A small contrastive image-text model, trained from scratch: 7700 steps, 90422 training examples.
Rows from block 3 of the image encoder, named by matrix and row number. Each number is 200 + 40 x the weight over the matrix's rms, rounded and kept within 0 to 999. All counts start at 0.
# conv: pointwise conv (encoder.blocks.3.conv.weight, 128x128x1x1), inputs 0-63
conv.8,202,183,217,176,168,259,126,195,238,202,205,276,202,235,200,220,206,193,238,279,188,278,196,179,197,304,258,203,222,202,210,141,231,214,186,186,235,228,189,134,187,206,216,291,125,191,160,157,133,233,201,216,363,208,209,250,157,309,174,125,224,194,162,166
conv.9,199,227,172,239,205,127,217,188,167,227,156,183,176,169,219,235,109,114,219,248,141,233,179,215,217,154,159,216,212,197,245,232,243,209,267,166,222,253,135,209,154,172,190,205,194,200,125,201,249,190,198,219,205,266,198,147,197,160,155,143,249,214,215,263
conv.10,253,139,160,223,147,214,183,159,169,179,164,180,153,201,158,247,149,285,240,187,204,155,276,161,163,179,276,163,199,175,257,281,161,220,228,183,132,252,222,204,182,211,221,213,176,168,221,170,206,185,154,225,167,209,215,196,191,278,160,224,237,154,178,187
conv.11,242,201,256,247,184,218,226,233,196,191,114,177,254,256,171,170,220,213,240,209,220,184,156,151,168,234,202,201,219,173,196,273,206,186,194,272,174,188,220,263,222,195,153,229,212,117,199,245,277,245,290,206,239,219,271,188,171,174,196,214,154,221,187,225
conv.12,257,92,218,182,185,191,210,159,166,230,222,238,236,191,220,199,277,191,266,175,199,246,265,208,224,225,280,129,248,243,216,163,155,232,152,203,227,276,123,257,191,234,221,236,181,279,133,197,199,212,208,229,211,273,263,140,202,195,105,238,228,144,140,188
conv.13,201,218,177,216,254,213,194,175,234,156,174,230,248,183,220,219,190,115,261,175,195,182,187,178,189,174,198,161,261,154,237,227,198,243,196,187,260,175,152,161,180,175,218,149,54,184,129,165,144,226,231,235,211,243,250,221,160,198,191,188,250,197,130,203
conv.14,153,133,213,204,249,213,225,163,192,226,180,150,211,183,216,145,170,168,159,185,215,164,258,236,174,230,208,214,222,175,222,222,172,229,202,228,182,204,236,191,238,223,192,183,165,193,197,230,220,171,186,192,182,212,144,154,120,192,242,230,168,188,179,242
conv.15,150,192,210,156,126,208,193,225,255,177,198,152,183,234,207,223,165,209,185,244,170,199,239,225,163,110,241,240,229,177,230,134,166,190,256,165,179,228,269,181,197,243,195,197,280,219,193,246,198,212,124,162,203,277,207,217,155,268,171,158,209,185,138,207
conv.16,205,201,250,151,158,196,268,200,182,192,173,175,212,191,247,242,182,196,169,168,196,219,346,152,161,250,180,164,176,269,129,190,205,203,166,212,218,199,143,216,290,254,233,217,244,209,209,160,229,191,192,178,192,187,238,235,208,128,200,196,127,154,230,156
conv.17,205,210,186,255,292,195,212,168,182,200,250,202,188,241,275,159,158,281,219,164,227,143,236,188,198,192,277,125,232,239,208,230,134,195,126,185,274,192,209,198,246,143,205,211,168,231,221,213,150,159,152,187,203,188,153,187,223,179,187,168,266,211,207,219
conv.18,284,254,201,162,215,189,172,162,294,175,158,218,191,163,195,174,178,272,223,224,205,155,204,147,238,194,206,300,120,244,215,263,191,178,170,221,231,253,183,209,254,183,206,217,192,153,200,175,173,189,212,308,167,174,211,264,162,125,152,195,201,159,268,160
conv.19,276,178,227,203,272,218,244,171,202,204,180,250,196,166,186,160,168,187,224,161,262,226,142,176,192,276,239,181,214,194,282,117,133,233,118,258,182,171,120,258,210,237,200,167,224,142,211,180,183,172,218,229,213,220,220,232,145,155,183,201,198,307,183,179
conv.20,202,165,252,156,180,156,200,154,144,166,196,228,221,251,225,230,205,182,250,191,206,157,154,217,271,146,167,205,219,221,270,164,173,225,208,241,226,235,219,195,172,211,201,221,209,210,209,211,207,147,113,179,230,207,239,246,225,176,193,298,246,219,142,267
conv.21,187,199,168,177,187,208,295,90,226,215,148,129,193,149,258,202,233,189,272,174,181,247,207,134,229,220,224,216,241,163,310,169,311,231,191,186,197,258,177,288,184,84,245,220,214,179,208,170,231,220,196,247,227,230,196,261,147,183,263,172,218,198,173,166
conv.22,138,167,177,140,132,169,209,252,163,266,263,175,243,184,294,108,208,243,229,223,217,204,177,212,216,229,226,251,152,176,189,158,148,179,268,153,284,217,184,143,253,224,148,197,239,195,194,220,266,163,196,279,259,212,185,198,216,238,212,218,237,164,279,202
conv.23,189,156,162,251,131,158,184,345,206,273,194,164,235,274,169,233,237,210,145,161,213,294,210,182,166,119,175,205,148,187,240,159,164,233,213,181,223,207,210,342,231,157,223,211,136,161,264,235,228,236,183,172,224,220,186,217,174,227,157,231,196,210,128,234
conv.24,210,133,143,207,206,276,150,223,206,221,253,160,145,247,133,147,215,146,185,214,195,169,209,189,195,189,185,191,354,249,193,220,216,119,176,214,102,178,211,205,223,187,218,208,276,198,168,185,180,138,279,224,175,209,174,214,175,244,175,173,219,205,225,208
conv.25,269,169,203,218,235,292,166,134,167,153,172,143,195,227,209,240,130,212,225,204,117,212,195,205,288,242,180,161,181,201,269,246,221,214,171,258,167,259,195,221,168,177,269,213,249,230,230,198,211,205,230,179,226,210,84,246,245,211,161,137,230,83,262,171
conv.26,184,212,198,212,226,228,239,184,231,220,259,184,236,201,224,180,151,196,232,243,292,210,184,244,222,260,211,246,174,185,227,219,231,242,222,182,285,236,184,258,172,169,259,227,233,218,266,189,162,209,160,154,226,148,167,210,217,190,226,218,235,198,160,184
conv.27,152,184,227,166,241,185,253,203,199,248,175,140,186,178,181,216,156,197,147,277,157,154,163,162,159,211,228,289,178,310,181,282,203,232,120,234,232,159,335,161,180,253,249,205,201,229,208,192,270,185,181,253,169,135,173,186,248,205,228,238,249,143,177,170
conv.28,263,229,222,172,218,145,99,262,218,104,269,182,154,163,240,207,258,233,202,179,123,190,200,230,230,130,205,221,236,181,184,236,224,206,179,221,368,224,225,217,178,213,159,165,166,132,128,240,151,190,181,169,214,157,153,194,232,231,150,194,175,256,190,178
conv.29,193,270,125,201,207,177,201,240,217,204,172,178,183,199,240,195,234,215,274,238,162,180,203,228,219,169,185,209,226,148,189,170,213,156,314,164,281,209,139,153,153,226,163,288,162,171,182,220,153,167,134,201,227,234,200,214,190,239,130,233,190,177,179,192
conv.30,206,172,218,244,161,147,178,198,154,202,314,207,262,175,267,191,129,191,127,207,183,218,187,257,218,179,273,166,196,217,199,221,196,193,223,180,188,192,205,180,267,164,141,233,196,312,135,228,232,199,215,216,186,258,196,128,221,214,193,193,172,184,192,150
conv.31,197,240,183,285,222,223,195,198,239,167,147,122,253,165,215,227,173,206,261,251,275,240,191,172,195,147,230,227,173,186,218,219,153,154,247,200,203,201,206,304,271,178,175,167,198,295,147,288,184,166,177,207,216,164,269,178,213,197,236,225,276,142,194,244
conv.32,225,195,232,171,280,198,280,106,195,220,210,182,235,307,222,204,218,219,216,197,241,169,175,262,259,262,304,188,136,85,187,272,82,230,173,222,172,197,248,224,240,258,181,210,152,232,143,179,215,215,218,268,241,177,180,240,220,213,182,257,151,205,178,125
conv.33,212,198,284,188,210,217,172,161,229,248,211,140,176,146,202,236,177,254,159,228,179,273,161,193,188,187,166,177,165,255,177,192,222,207,172,204,124,185,108,199,214,214,202,202,211,177,210,269,157,183,200,215,227,176,212,130,207,231,200,173,192,236,165,235
conv.34,262,262,232,204,179,168,121,142,128,201,197,224,201,181,197,206,217,209,192,186,204,194,201,220,139,169,190,229,149,212,251,184,133,177,226,239,229,199,196,192,287,209,206,168,176,249,193,221,258,269,221,226,220,199,198,166,182,142,154,236,223,213,145,174
conv.35,170,264,227,188,229,152,192,311,224,193,157,255,168,234,214,202,217,182,153,160,201,163,205,134,210,201,201,289,207,203,252,181,242,224,174,219,211,178,162,159,255,245,184,169,183,138,249,183,246,282,162,184,231,225,193,229,251,172,205,234,162,152,261,227
conv.36,283,166,158,231,210,226,211,245,172,251,210,178,249,224,148,223,261,248,244,235,242,247,159,234,235,195,199,208,172,187,218,249,212,156,217,67,160,202,347,178,204,153,259,210,179,195,243,160,208,160,205,189,204,248,189,181,227,183,173,165,223,237,136,101
conv.37,191,221,161,166,157,293,220,223,183,279,194,145,211,200,149,181,201,262,214,152,178,279,222,201,200,306,199,125,154,159,194,172,205,203,178,155,202,182,202,232,165,182,178,266,192,235,175,174,176,192,254,163,197,249,191,205,173,210,220,179,283,281,168,263
conv.38,184,173,219,221,225,242,77,311,214,180,211,152,196,161,159,203,201,227,224,271,218,160,136,199,204,160,120,214,224,248,188,162,149,170,151,171,174,216,199,162,203,195,163,183,171,183,192,174,185,196,198,175,188,188,191,178,183,242,118,223,266,159,197,193
conv.39,215,147,120,166,261,225,202,249,211,222,196,247,192,227,193,245,244,197,216,175,218,198,230,255,194,198,158,249,239,152,216,191,142,141,192,216,281,149,190,208,145,177,232,194,110,207,155,191,251,190,170,212,223,331,169,125,216,216,249,224,163,134,228,185
conv.40,219,182,187,241,217,191,193,256,185,216,177,191,263,126,213,140,164,179,144,175,141,212,228,187,223,206,176,162,192,156,184,194,178,213,243,164,251,165,260,172,216,228,201,257,168,147,187,228,227,218,227,204,233,239,220,229,179,192,197,141,167,188,162,209
conv.41,216,198,222,152,152,195,184,162,197,166,198,159,146,201,167,169,233,144,213,205,192,168,135,187,133,242,202,205,268,190,186,233,175,185,107,238,159,220,148,236,218,180,193,209,207,177,271,227,236,174,217,130,223,204,176,174,171,141,212,235,188,169,195,208
conv.42,228,233,168,202,150,241,170,208,208,197,197,173,185,293,197,214,232,185,216,225,257,192,223,183,268,159,217,193,186,196,204,147,195,162,181,156,251,181,264,170,187,106,219,203,210,189,150,213,148,171,192,171,208,197,171,178,226,198,213,186,180,200,228,180
conv.43,253,217,169,182,208,148,188,267,251,231,193,114,196,212,236,151,177,165,176,263,278,199,202,208,185,173,175,131,215,169,179,189,251,198,165,208,158,269,141,178,227,181,206,211,229,142,184,191,170,204,183,251,185,230,211,236,205,152,174,152,165,292,154,163
conv.44,242,138,170,155,186,182,166,146,172,250,249,156,210,245,201,206,148,180,231,175,201,196,223,144,171,183,93,141,165,180,153,205,195,154,179,224,195,245,211,186,183,223,209,277,197,197,219,184,252,212,178,218,157,176,207,213,211,130,186,245,240,179,299,173
conv.45,243,189,209,236,230,227,204,133,184,190,208,173,219,186,195,232,215,144,205,236,207,261,163,179,189,156,298,220,254,186,178,142,201,224,144,158,174,191,242,175,181,178,230,135,192,179,194,262,173,228,173,214,214,212,205,145,199,217,206,200,163,192,172,175
conv.46,242,158,260,207,167,204,205,227,189,218,176,260,252,270,168,244,204,174,137,198,195,169,149,205,192,221,205,233,203,225,160,215,147,259,207,231,248,125,179,204,190,213,257,229,187,226,286,161,238,198,259,195,205,180,228,207,195,162,163,169,205,239,263,224
conv.47,217,280,151,186,151,170,256,230,155,139,208,176,189,240,147,214,196,153,174,183,213,205,192,185,193,156,199,146,162,225,210,207,201,192,182,205,132,214,176,191,272,179,164,226,174,168,205,161,217,171,163,179,278,147,181,164,232,306,131,191,271,164,194,207
conv.48,220,153,181,244,275,212,158,182,211,168,299,188,280,299,169,147,237,170,246,170,233,235,203,216,154,149,138,214,174,195,227,198,136,116,151,247,173,223,183,175,238,177,146,178,140,207,211,149,188,237,145,231,160,165,187,186,242,136,269,189,215,208,178,201
conv.49,133,173,126,267,160,164,124,244,222,209,221,238,249,169,186,125,156,155,159,199,175,76,148,198,181,263,178,250,188,264,206,191,139,215,265,146,163,225,220,212,169,115,247,195,202,207,213,195,181,217,219,183,194,217,237,208,233,141,239,191,180,202,193,235
conv.50,278,152,190,170,158,161,191,243,175,224,175,159,224,203,170,194,235,218,223,161,234,239,220,242,227,110,213,146,161,197,271,212,229,142,144,211,206,203,165,211,197,203,208,170,222,202,187,161,168,202,189,165,131,293,232,268,186,190,103,228,195,217,221,204
conv.51,222,206,161,199,164,174,145,229,214,232,223,155,172,191,176,217,197,226,220,218,235,177,183,248,187,251,159,234,264,191,233,218,221,236,226,151,230,175,233,158,209,244,148,233,143,175,206,156,246,208,309,127,188,214,174,231,180,179,144,116,249,151,180,227
conv.52,250,216,228,297,180,213,173,176,181,153,249,104,110,114,183,195,270,201,153,255,222,230,202,188,185,175,203,247,243,166,158,240,189,160,135,205,176,207,229,141,250,147,244,206,187,198,239,232,239,185,201,201,108,192,145,155,225,176,146,165,207,206,146,231
conv.53,209,139,189,175,221,188,208,184,186,239,190,176,260,257,284,151,252,223,194,227,226,173,170,156,238,189,171,202,209,257,139,192,164,157,304,263,163,141,201,181,175,218,170,241,218,276,172,193,235,104,167,238,144,223,272,250,176,158,207,160,112,157,197,197
conv.54,212,221,179,135,222,208,176,233,189,201,156,200,151,157,194,179,178,154,160,190,235,242,170,181,207,196,212,184,210,237,212,234,236,229,145,194,229,219,178,156,254,214,246,184,120,186,184,197,149,278,189,183,221,159,208,168,259,88,196,201,196,231,157,208
conv.55,147,283,235,209,213,288,175,194,253,229,182,195,192,200,230,136,200,158,152,188,135,239,170,303,185,180,156,128,138,210,207,220,216,181,198,210,201,158,174,196,215,236,229,229,265,188,251,205,185,235,129,266,213,164,185,208,226,256,164,171,227,238,243,133
conv.56,153,144,222,220,224,186,179,163,194,181,150,208,183,186,249,271,208,262,194,289,140,284,190,166,135,191,177,107,233,239,279,153,212,215,215,214,167,192,235,263,216,233,241,150,201,239,245,140,137,172,148,290,184,234,185,219,119,162,137,168,195,196,177,130
conv.57,149,247,189,208,236,178,243,206,202,245,188,217,201,257,173,143,248,165,239,138,217,172,201,220,159,195,180,254,165,191,119,157,232,181,212,159,201,191,150,189,207,210,227,197,185,238,135,307,181,243,184,172,143,224,241,194,158,182,191,221,134,216,243,194
conv.58,226,171,181,239,200,226,225,290,206,306,257,198,217,198,179,213,166,231,158,193,265,243,231,188,187,202,139,186,179,157,123,179,220,201,238,180,250,289,213,182,171,172,259,273,262,215,222,154,217,147,208,162,299,158,251,153,170,177,178,235,185,150,212,145
conv.59,174,218,140,191,174,210,227,225,166,164,250,259,162,214,172,194,220,172,192,224,223,171,228,144,218,216,254,192,167,152,183,231,232,134,196,215,178,149,157,185,226,258,254,138,199,177,182,202,183,195,141,181,228,327,229,181,172,244,200,203,188,161,196,227
conv.60,224,200,257,195,117,247,150,178,227,240,150,230,102,224,219,286,154,189,153,177,184,240,222,197,164,200,188,220,242,203,199,195,147,186,216,169,204,234,240,222,233,134,204,196,221,228,139,145,180,208,161,178,153,231,238,174,203,210,172,173,273,236,184,227
conv.61,203,207,198,162,213,218,231,194,109,222,172,178,169,196,270,243,195,231,256,173,204,258,243,200,169,193,279,176,266,262,134,230,146,193,193,268,123,254,230,192,165,252,146,253,225,183,163,195,216,170,191,168,235,234,225,179,198,125,144,227,188,116,200,174
conv.62,218,123,212,188,236,194,232,287,241,291,248,233,199,184,166,181,223,260,172,218,213,229,191,175,109,128,173,194,224,212,205,273,153,260,190,144,161,217,208,159,256,210,175,216,168,203,220,177,199,213,375,140,268,191,189,163,180,150,222,204,191,195,190,220
conv.63,174,196,203,220,149,163,224,143,132,219,187,142,177,174,220,304,214,250,166,152,198,210,182,211,148,78,117,170,233,176,254,148,191,263,248,213,182,160,193,230,281,194,221,146,189,196,235,249,197,195,200,267,196,159,191,194,204,165,217,267,201,232,160,170
conv.64,226,224,211,255,205,218,233,261,164,252,122,167,232,300,159,260,163,219,167,223,243,200,236,338,204,202,265,146,152,226,230,207,144,214,205,169,205,179,202,165,173,170,269,172,202,166,212,188,231,227,209,186,169,238,173,233,220,241,223,188,220,189,143,237
conv.65,299,209,188,183,229,159,122,161,178,151,185,188,209,140,210,216,168,199,218,207,207,200,173,217,188,227,242,281,197,165,212,185,294,143,127,265,199,166,235,235,183,149,212,172,171,194,208,132,168,241,184,156,182,245,138,164,261,136,153,235,249,199,186,162
conv.66,173,206,178,184,247,245,284,222,198,133,184,192,235,205,211,222,186,187,204,109,158,147,267,161,169,164,174,164,153,142,227,166,146,241,217,171,263,170,180,231,191,233,225,127,227,193,147,193,198,184,198,236,202,217,239,240,274,228,268,195,177,189,228,236
conv.67,198,226,337,196,264,136,190,139,194,190,233,172,246,219,186,221,182,175,231,292,165,209,165,217,199,152,203,94,198,192,241,246,242,201,259,173,188,203,190,187,178,180,154,231,141,175,243,123,247,131,190,163,169,209,219,178,71,151,155,274,205,189,210,144
conv.68,258,166,244,176,152,132,110,211,98,186,193,176,222,178,191,179,189,205,190,96,236,199,161,243,204,180,161,160,239,168,203,153,321,173,153,262,236,155,169,178,200,304,182,152,184,162,284,204,142,213,134,153,159,231,200,214,239,162,175,229,224,305,156,217
conv.69,203,230,112,165,215,197,184,195,159,193,266,245,113,257,180,275,257,132,200,228,178,172,207,166,154,163,196,195,201,206,169,155,183,182,220,192,235,207,216,230,236,234,215,196,185,189,199,235,184,173,215,178,176,158,173,234,178,167,224,191,244,265,208,259
conv.70,208,189,136,252,188,148,179,156,275,187,146,214,189,269,185,210,142,159,159,174,219,189,257,113,165,216,205,162,245,221,274,162,174,191,236,184,256,157,161,165,216,205,226,200,219,161,207,219,169,232,197,217,208,234,207,230,178,186,170,206,236,247,194,215
conv.71,106,148,243,162,264,157,245,211,224,201,185,185,197,202,183,258,216,215,225,206,133,249,262,160,125,323,177,197,227,209,178,310,213,184,145,198,179,215,141,168,89,206,184,205,257,241,183,188,212,168,241,215,203,263,176,254,156,223,264,228,221,181,113,220
conv.72,196,207,175,216,234,157,212,131,175,205,168,212,205,196,183,200,176,160,203,125,278,198,225,163,157,322,148,201,195,174,235,248,240,225,191,236,217,186,203,180,206,242,152,209,159,174,241,202,300,208,146,253,163,193,157,239,213,227,180,237,187,177,213,215
conv.73,227,166,226,158,227,200,234,242,194,217,378,164,132,200,91,209,300,179,231,175,187,188,223,164,227,188,197,251,222,223,174,331,297,194,122,239,169,132,169,192,228,153,169,220,199,195,224,147,222,182,204,224,232,194,237,148,190,169,144,308,220,169,180,227
conv.74,193,189,203,197,191,157,191,208,217,222,130,198,192,208,232,176,201,185,215,174,223,158,187,178,277,183,180,190,216,286,214,138,194,158,282,169,215,157,140,192,208,205,172,213,185,226,178,158,225,224,213,195,183,195,261,134,213,254,325,118,215,141,192,236
conv.75,222,160,189,220,244,175,234,233,214,245,207,217,201,198,204,189,179,221,232,202,239,169,196,206,171,213,220,226,211,197,295,142,155,207,255,211,228,218,235,258,173,134,250,241,179,147,228,187,175,170,196,188,219,211,146,218,198,213,156,232,173,205,216,177
conv.76,212,110,264,230,189,277,196,220,165,126,129,166,173,190,232,241,191,214,204,181,198,157,194,170,183,164,225,171,224,238,237,173,214,220,159,211,253,165,219,171,257,213,190,201,190,178,227,181,181,203,141,184,196,307,251,175,149,136,131,251,173,207,150,226
conv.77,144,207,266,181,210,257,205,168,288,252,190,178,166,243,267,131,199,168,268,239,219,192,237,218,171,245,214,136,222,176,181,120,118,275,196,186,129,271,168,222,207,217,237,195,302,173,134,222,162,209,166,176,175,179,148,166,201,226,190,235,237,127,233,182
conv.78,157,214,237,188,235,159,185,204,251,164,231,256,151,93,85,203,189,177,187,178,224,161,174,243,153,168,216,234,144,201,247,217,207,208,133,216,201,155,272,176,194,172,178,179,175,228,234,181,202,193,189,185,229,159,216,327,143,246,275,166,131,214,140,218
conv.79,191,205,230,173,248,147,182,188,196,197,200,163,211,203,152,177,179,200,196,240,206,135,244,221,150,209,205,210,175,178,242,175,183,157,204,194,144,178,143,161,187,165,198,172,140,194,217,182,215,189,203,208,278,149,169,151,192,217,230,135,133,214,230,197
conv.80,215,176,261,302,190,198,143,236,173,114,204,204,164,170,168,261,232,194,182,240,205,163,181,122,157,263,174,240,191,204,156,280,176,235,155,122,194,159,177,82,191,173,247,159,196,228,242,176,233,260,211,164,252,222,167,201,218,206,227,210,193,280,173,196
conv.81,213,166,248,218,226,217,190,266,253,119,146,203,240,224,199,183,207,241,271,180,224,170,210,207,198,201,219,204,190,148,141,225,187,166,203,181,216,234,187,192,176,189,199,232,249,215,218,289,157,336,311,175,248,106,183,190,137,227,195,196,244,137,141,239
conv.82,277,169,170,193,187,216,237,224,176,217,218,144,225,220,200,202,202,178,211,191,220,200,215,187,231,200,160,138,256,221,132,268,167,215,260,255,213,156,174,185,160,153,150,212,180,274,184,175,269,200,183,156,188,207,217,205,198,232,192,166,203,154,177,175
conv.83,304,249,167,193,200,324,237,184,166,224,256,204,205,151,151,272,238,304,205,131,158,174,127,164,208,195,204,175,198,199,155,210,159,148,242,214,265,276,201,233,186,204,146,196,232,236,224,176,148,202,194,236,208,216,206,169,183,220,124,240,165,184,164,201
conv.84,171,217,136,212,200,150,168,214,213,229,179,144,143,249,230,247,187,211,170,248,227,215,171,296,171,262,182,234,186,236,220,282,273,140,169,188,202,159,181,109,234,193,226,145,205,235,317,151,237,190,187,171,244,184,215,175,218,145,208,185,229,160,225,171
conv.85,181,243,189,186,167,203,166,233,215,145,194,234,182,143,173,180,216,206,233,196,381,252,168,162,251,256,216,139,206,184,148,235,182,144,161,251,196,189,203,333,110,252,207,191,204,211,172,164,219,210,156,189,198,248,234,192,239,234,159,231,178,230,221,227
conv.86,187,179,263,225,300,185,218,178,172,210,290,184,247,261,167,227,222,237,206,210,250,238,211,171,152,235,251,163,196,233,205,200,214,232,175,192,233,212,133,152,238,153,241,177,213,236,150,180,262,164,272,207,173,158,251,255,151,137,219,217,207,240,183,203
conv.87,258,177,184,225,281,171,209,211,282,224,177,163,204,224,214,186,216,243,307,218,186,273,203,204,200,212,227,257,207,265,198,228,236,273,241,234,193,208,179,242,238,120,192,234,108,179,188,146,237,189,196,247,176,175,211,202,79,212,139,185,124,208,209,255
conv.88,192,229,170,191,271,169,193,141,155,235,184,210,206,218,180,152,196,192,172,175,233,196,183,265,190,276,202,258,231,200,300,168,199,251,228,203,285,155,243,192,198,191,206,138,206,283,138,176,194,168,193,201,228,174,213,125,318,145,193,217,249,230,121,235
conv.89,223,202,172,214,215,196,256,239,239,121,154,153,286,214,152,272,148,207,270,263,229,202,140,244,212,248,156,219,140,222,161,234,258,169,164,160,230,241,192,158,166,194,183,150,196,328,209,201,207,213,201,218,160,173,150,193,190,212,268,231,157,237,231,195
conv.90,159,275,267,169,190,207,215,210,190,219,227,224,182,126,226,263,185,237,245,221,145,132,301,202,193,215,219,163,183,179,274,149,140,233,214,221,218,233,226,167,199,193,206,166,227,228,186,185,142,149,242,186,202,70,206,156,184,164,230,139,217,178,206,208
conv.91,247,142,244,191,239,149,228,164,225,169,184,205,177,201,228,197,178,201,171,190,186,170,199,208,262,176,194,159,215,192,193,128,178,233,163,297,180,164,142,236,245,201,140,191,118,171,228,268,163,172,148,211,220,169,220,205,121,162,198,242,228,184,214,142
conv.92,197,225,146,192,188,196,270,193,178,171,161,109,184,153,176,156,176,161,242,211,193,194,259,229,179,231,163,163,181,232,150,185,211,232,183,212,208,210,247,175,204,210,173,226,179,285,236,204,274,195,216,197,229,137,175,217,192,171,158,201,221,223,228,166
conv.93,258,189,149,209,160,164,171,152,230,165,113,226,198,162,160,212,153,241,246,143,222,320,219,161,227,238,240,173,195,292,198,231,277,206,209,134,205,223,255,227,216,171,187,213,253,196,173,217,209,289,154,171,278,212,158,173,232,225,172,155,192,203,192,156
conv.94,193,218,255,181,179,195,227,176,225,287,190,220,245,197,161,206,196,157,184,131,182,194,277,188,202,154,218,222,213,225,186,196,222,257,214,150,173,189,201,182,259,170,111,212,213,161,179,201,222,217,200,143,221,210,224,189,202,252,168,134,170,188,178,157
conv.95,229,170,176,175,222,145,266,204,248,240,228,201,209,174,156,175,176,213,226,163,168,132,212,201,207,127,230,152,212,225,152,208,181,181,219,185,226,161,203,140,152,142,137,156,206,175,221,221,161,189,307,280,181,122,168,161,214,159,168,249,194,166,151,224
conv.96,184,159,176,191,139,176,239,164,196,186,207,203,221,173,133,155,182,198,178,185,239,228,187,198,144,211,173,138,176,376,166,150,246,218,176,208,191,228,216,265,206,219,170,237,210,204,234,201,186,165,186,173,198,190,190,151,177,171,272,215,145,203,273,172
conv.97,145,192,179,209,244,163,144,177,202,231,179,183,233,266,183,206,167,242,172,189,181,117,165,226,135,179,159,270,167,220,170,236,191,205,187,184,171,123,157,212,264,147,234,253,177,219,282,202,276,245,205,199,227,198,219,156,277,186,208,304,225,241,230,208
conv.98,255,224,366,230,242,172,174,197,144,212,180,197,133,194,202,174,196,199,198,196,209,172,210,199,232,237,249,175,157,184,156,218,181,146,202,173,159,163,256,199,205,120,128,208,109,101,215,204,234,252,146,170,188,264,212,200,201,185,146,217,239,244,224,229
conv.99,139,159,162,209,177,245,227,189,241,186,242,166,177,172,166,186,194,193,284,196,215,214,137,162,146,152,225,249,112,233,189,260,244,154,188,162,180,140,169,209,168,209,131,202,146,227,231,150,202,221,257,283,206,333,135,211,160,176,233,286,167,224,223,206
conv.100,176,183,235,210,260,166,165,238,166,197,217,178,190,173,195,242,176,213,206,187,285,236,258,203,185,194,182,229,194,158,232,236,129,194,117,171,214,139,189,157,258,190,196,195,229,223,210,244,221,191,189,229,174,131,165,153,197,229,179,182,176,313,144,206
conv.101,181,160,160,172,268,182,274,178,226,196,214,226,255,227,225,199,209,200,199,121,178,167,260,176,146,216,170,229,264,190,238,235,315,207,223,197,254,184,129,134,260,145,240,200,212,181,269,192,153,213,174,184,157,202,197,241,169,186,283,172,179,287,133,240
conv.102,256,154,195,192,234,218,174,236,173,223,249,194,213,184,155,80,199,173,127,213,194,214,222,214,139,251,220,204,228,193,245,146,273,236,100,182,215,212,175,286,201,172,204,178,163,213,194,134,165,252,155,172,191,205,242,158,168,268,186,149,204,266,94,199
conv.103,183,148,168,160,182,155,195,160,218,229,174,193,207,170,200,136,150,168,191,142,180,213,247,176,193,195,166,121,207,271,170,230,215,180,162,231,265,169,203,303,171,219,128,205,168,197,258,159,212,188,141,310,225,212,211,137,217,148,181,112,235,183,173,242
conv.104,145,208,157,272,197,183,183,176,186,174,181,245,270,209,210,177,201,221,222,310,156,195,240,189,226,240,275,213,203,222,167,116,150,168,192,222,139,230,254,195,197,181,236,171,214,207,169,177,255,205,224,150,235,186,108,251,278,159,210,134,238,308,191,116
conv.105,258,199,190,218,111,149,194,177,208,202,236,231,197,204,188,150,224,143,235,185,154,229,204,211,135,169,247,267,232,167,164,144,240,245,173,231,204,180,203,196,244,237,190,208,230,193,180,160,189,257,158,163,226,212,256,192,145,210,188,226,195,196,153,177
conv.106,155,222,158,220,178,132,222,187,168,202,267,145,166,185,183,147,235,179,232,137,176,188,132,174,159,201,214,200,204,196,143,181,253,223,152,169,173,160,213,233,165,131,167,235,184,147,321,196,216,183,159,160,188,295,161,191,171,195,195,140,173,238,176,188
conv.107,178,213,216,213,194,251,126,252,163,220,188,146,286,287,190,136,172,158,242,204,252,171,123,106,184,211,207,181,196,172,210,244,239,201,152,240,148,249,251,247,162,156,131,179,242,193,168,177,187,201,204,216,145,108,266,153,221,163,162,263,174,111,210,242
conv.108,222,174,224,210,189,284,158,198,127,193,186,281,192,168,251,189,177,226,169,179,216,118,229,212,207,243,170,105,157,178,204,234,192,144,189,329,110,218,161,188,247,172,260,197,146,236,216,217,176,251,176,194,187,211,223,171,233,222,165,243,161,214,204,200
conv.109,215,217,199,228,139,203,241,173,154,103,234,209,162,259,198,164,240,215,253,172,215,208,185,250,154,148,221,178,250,227,191,198,176,129,177,241,270,136,225,148,210,181,176,240,194,141,151,236,219,143,141,211,239,213,154,244,200,238,173,167,215,132,105,204
conv.110,142,195,154,157,181,236,199,135,190,220,236,209,250,202,129,169,199,172,212,210,267,196,214,187,116,212,211,100,150,240,236,211,154,230,246,259,165,226,193,298,218,176,201,153,176,171,233,126,172,165,204,241,213,171,150,187,170,210,245,223,155,148,185,190
conv.111,219,234,151,203,178,213,289,265,180,148,168,160,156,194,218,183,236,194,253,188,212,163,252,158,139,182,209,240,202,228,189,247,193,129,240,234,198,206,196,170,151,233,174,209,232,210,183,227,198,263,213,246,229,170,197,183,233,227,145,216,205,135,167,195
conv.112,159,206,229,167,190,201,207,185,166,206,190,171,185,228,235,253,167,210,276,181,167,182,144,127,136,158,145,181,259,186,237,258,233,251,155,224,188,147,236,210,250,254,187,215,195,185,237,247,207,214,273,194,209,171,141,191,205,220,170,225,241,208,187,155