Weights of a small contrastive image-text model.
Model: 48-pixel images, encoder arch mobilenet_v1, encoder norm batchnorm, encoder depths [2, 4, 2], text encoder width 128.
Data: 90422 training examples, 21.8 epochs.
Rows from block 4 of the image encoder of a small contrastive image-text model, named by matrix and row number. Each number is 128 + 24 x the weight over its row's rms, rounded and kept within 0 to 255. All counts start at 0. Numbers have three digits each.
After each channel's rows are labels from the 100 images, of 14848, where the channel reaches its highest value: "responds to" is what is common among them; "colour at peak" is the nearest of a few named colours to the mean colour under the peak. Only what is clearly more common there than usual is listed. The data: photos of plants and fungi (iNaturalist). In brackets: how many of the 100.
# conv: pointwise conv (encoder.blocks.4.conv.weight, 128x128x1x1), inputs 0-63

conv.10:129158145093143104087109091147149052124128150140148158127157104134125096125158107134154099150138148107134123145098123117131109101156120133095111116131119114168128116134117082127138092118127166
responds to: class Polypodiopsida (26); text has "fern" (25)
colour at peak: grey (74)

conv.92:138121123123144145136121111106119100128098166087120181185103149137093150124129149126119166157111110143115137137133113218140141145119159119117152140136129113120128135130180111136116145161114133
responds to: order Asterales (42); family: Asteraceae (42)
colour at peak: orange (28)

conv.104:117128133134143102143075120065101096157136147168120131094114161140148124101134101112116155158123097126093118105090129158163107128165138110121156114092106081190122150105149084091137080138125123
responds to: family: Asteraceae (29); order: Asterales (29); text has "common" (25)
colour at peak: yellow (61); orange (33)

conv.8:116141099097180123078133095088108178149114120189107129129138126108136141147146075136112163157162143098129126094100121126110134127109173119147129151123094081111122122098154107120133137155138148
responds to: order Pinales (28); class Pinopsida (28)
colour at peak: brown (69)

conv.1:162111164157178127139123126153152120109156145152150128128119122184106109127136157142136162168131141125117105141132095132106178113116135191122121126116151095099109085160116167084100117119103142
responds to: family: Plantaginaceae (26); text has "veronica" (25); text has "speedwell" (25)
colour at peak: grey (72)

conv.16:136126142139096149194126088095146134116100144152121136120144118114109161165146122146123128128090113107087107083136100164126137113144153129136097097156145145131211159132133136121189095145098164
responds to: order Asterales (44); family: Asteraceae (44)
colour at peak: yellow (29)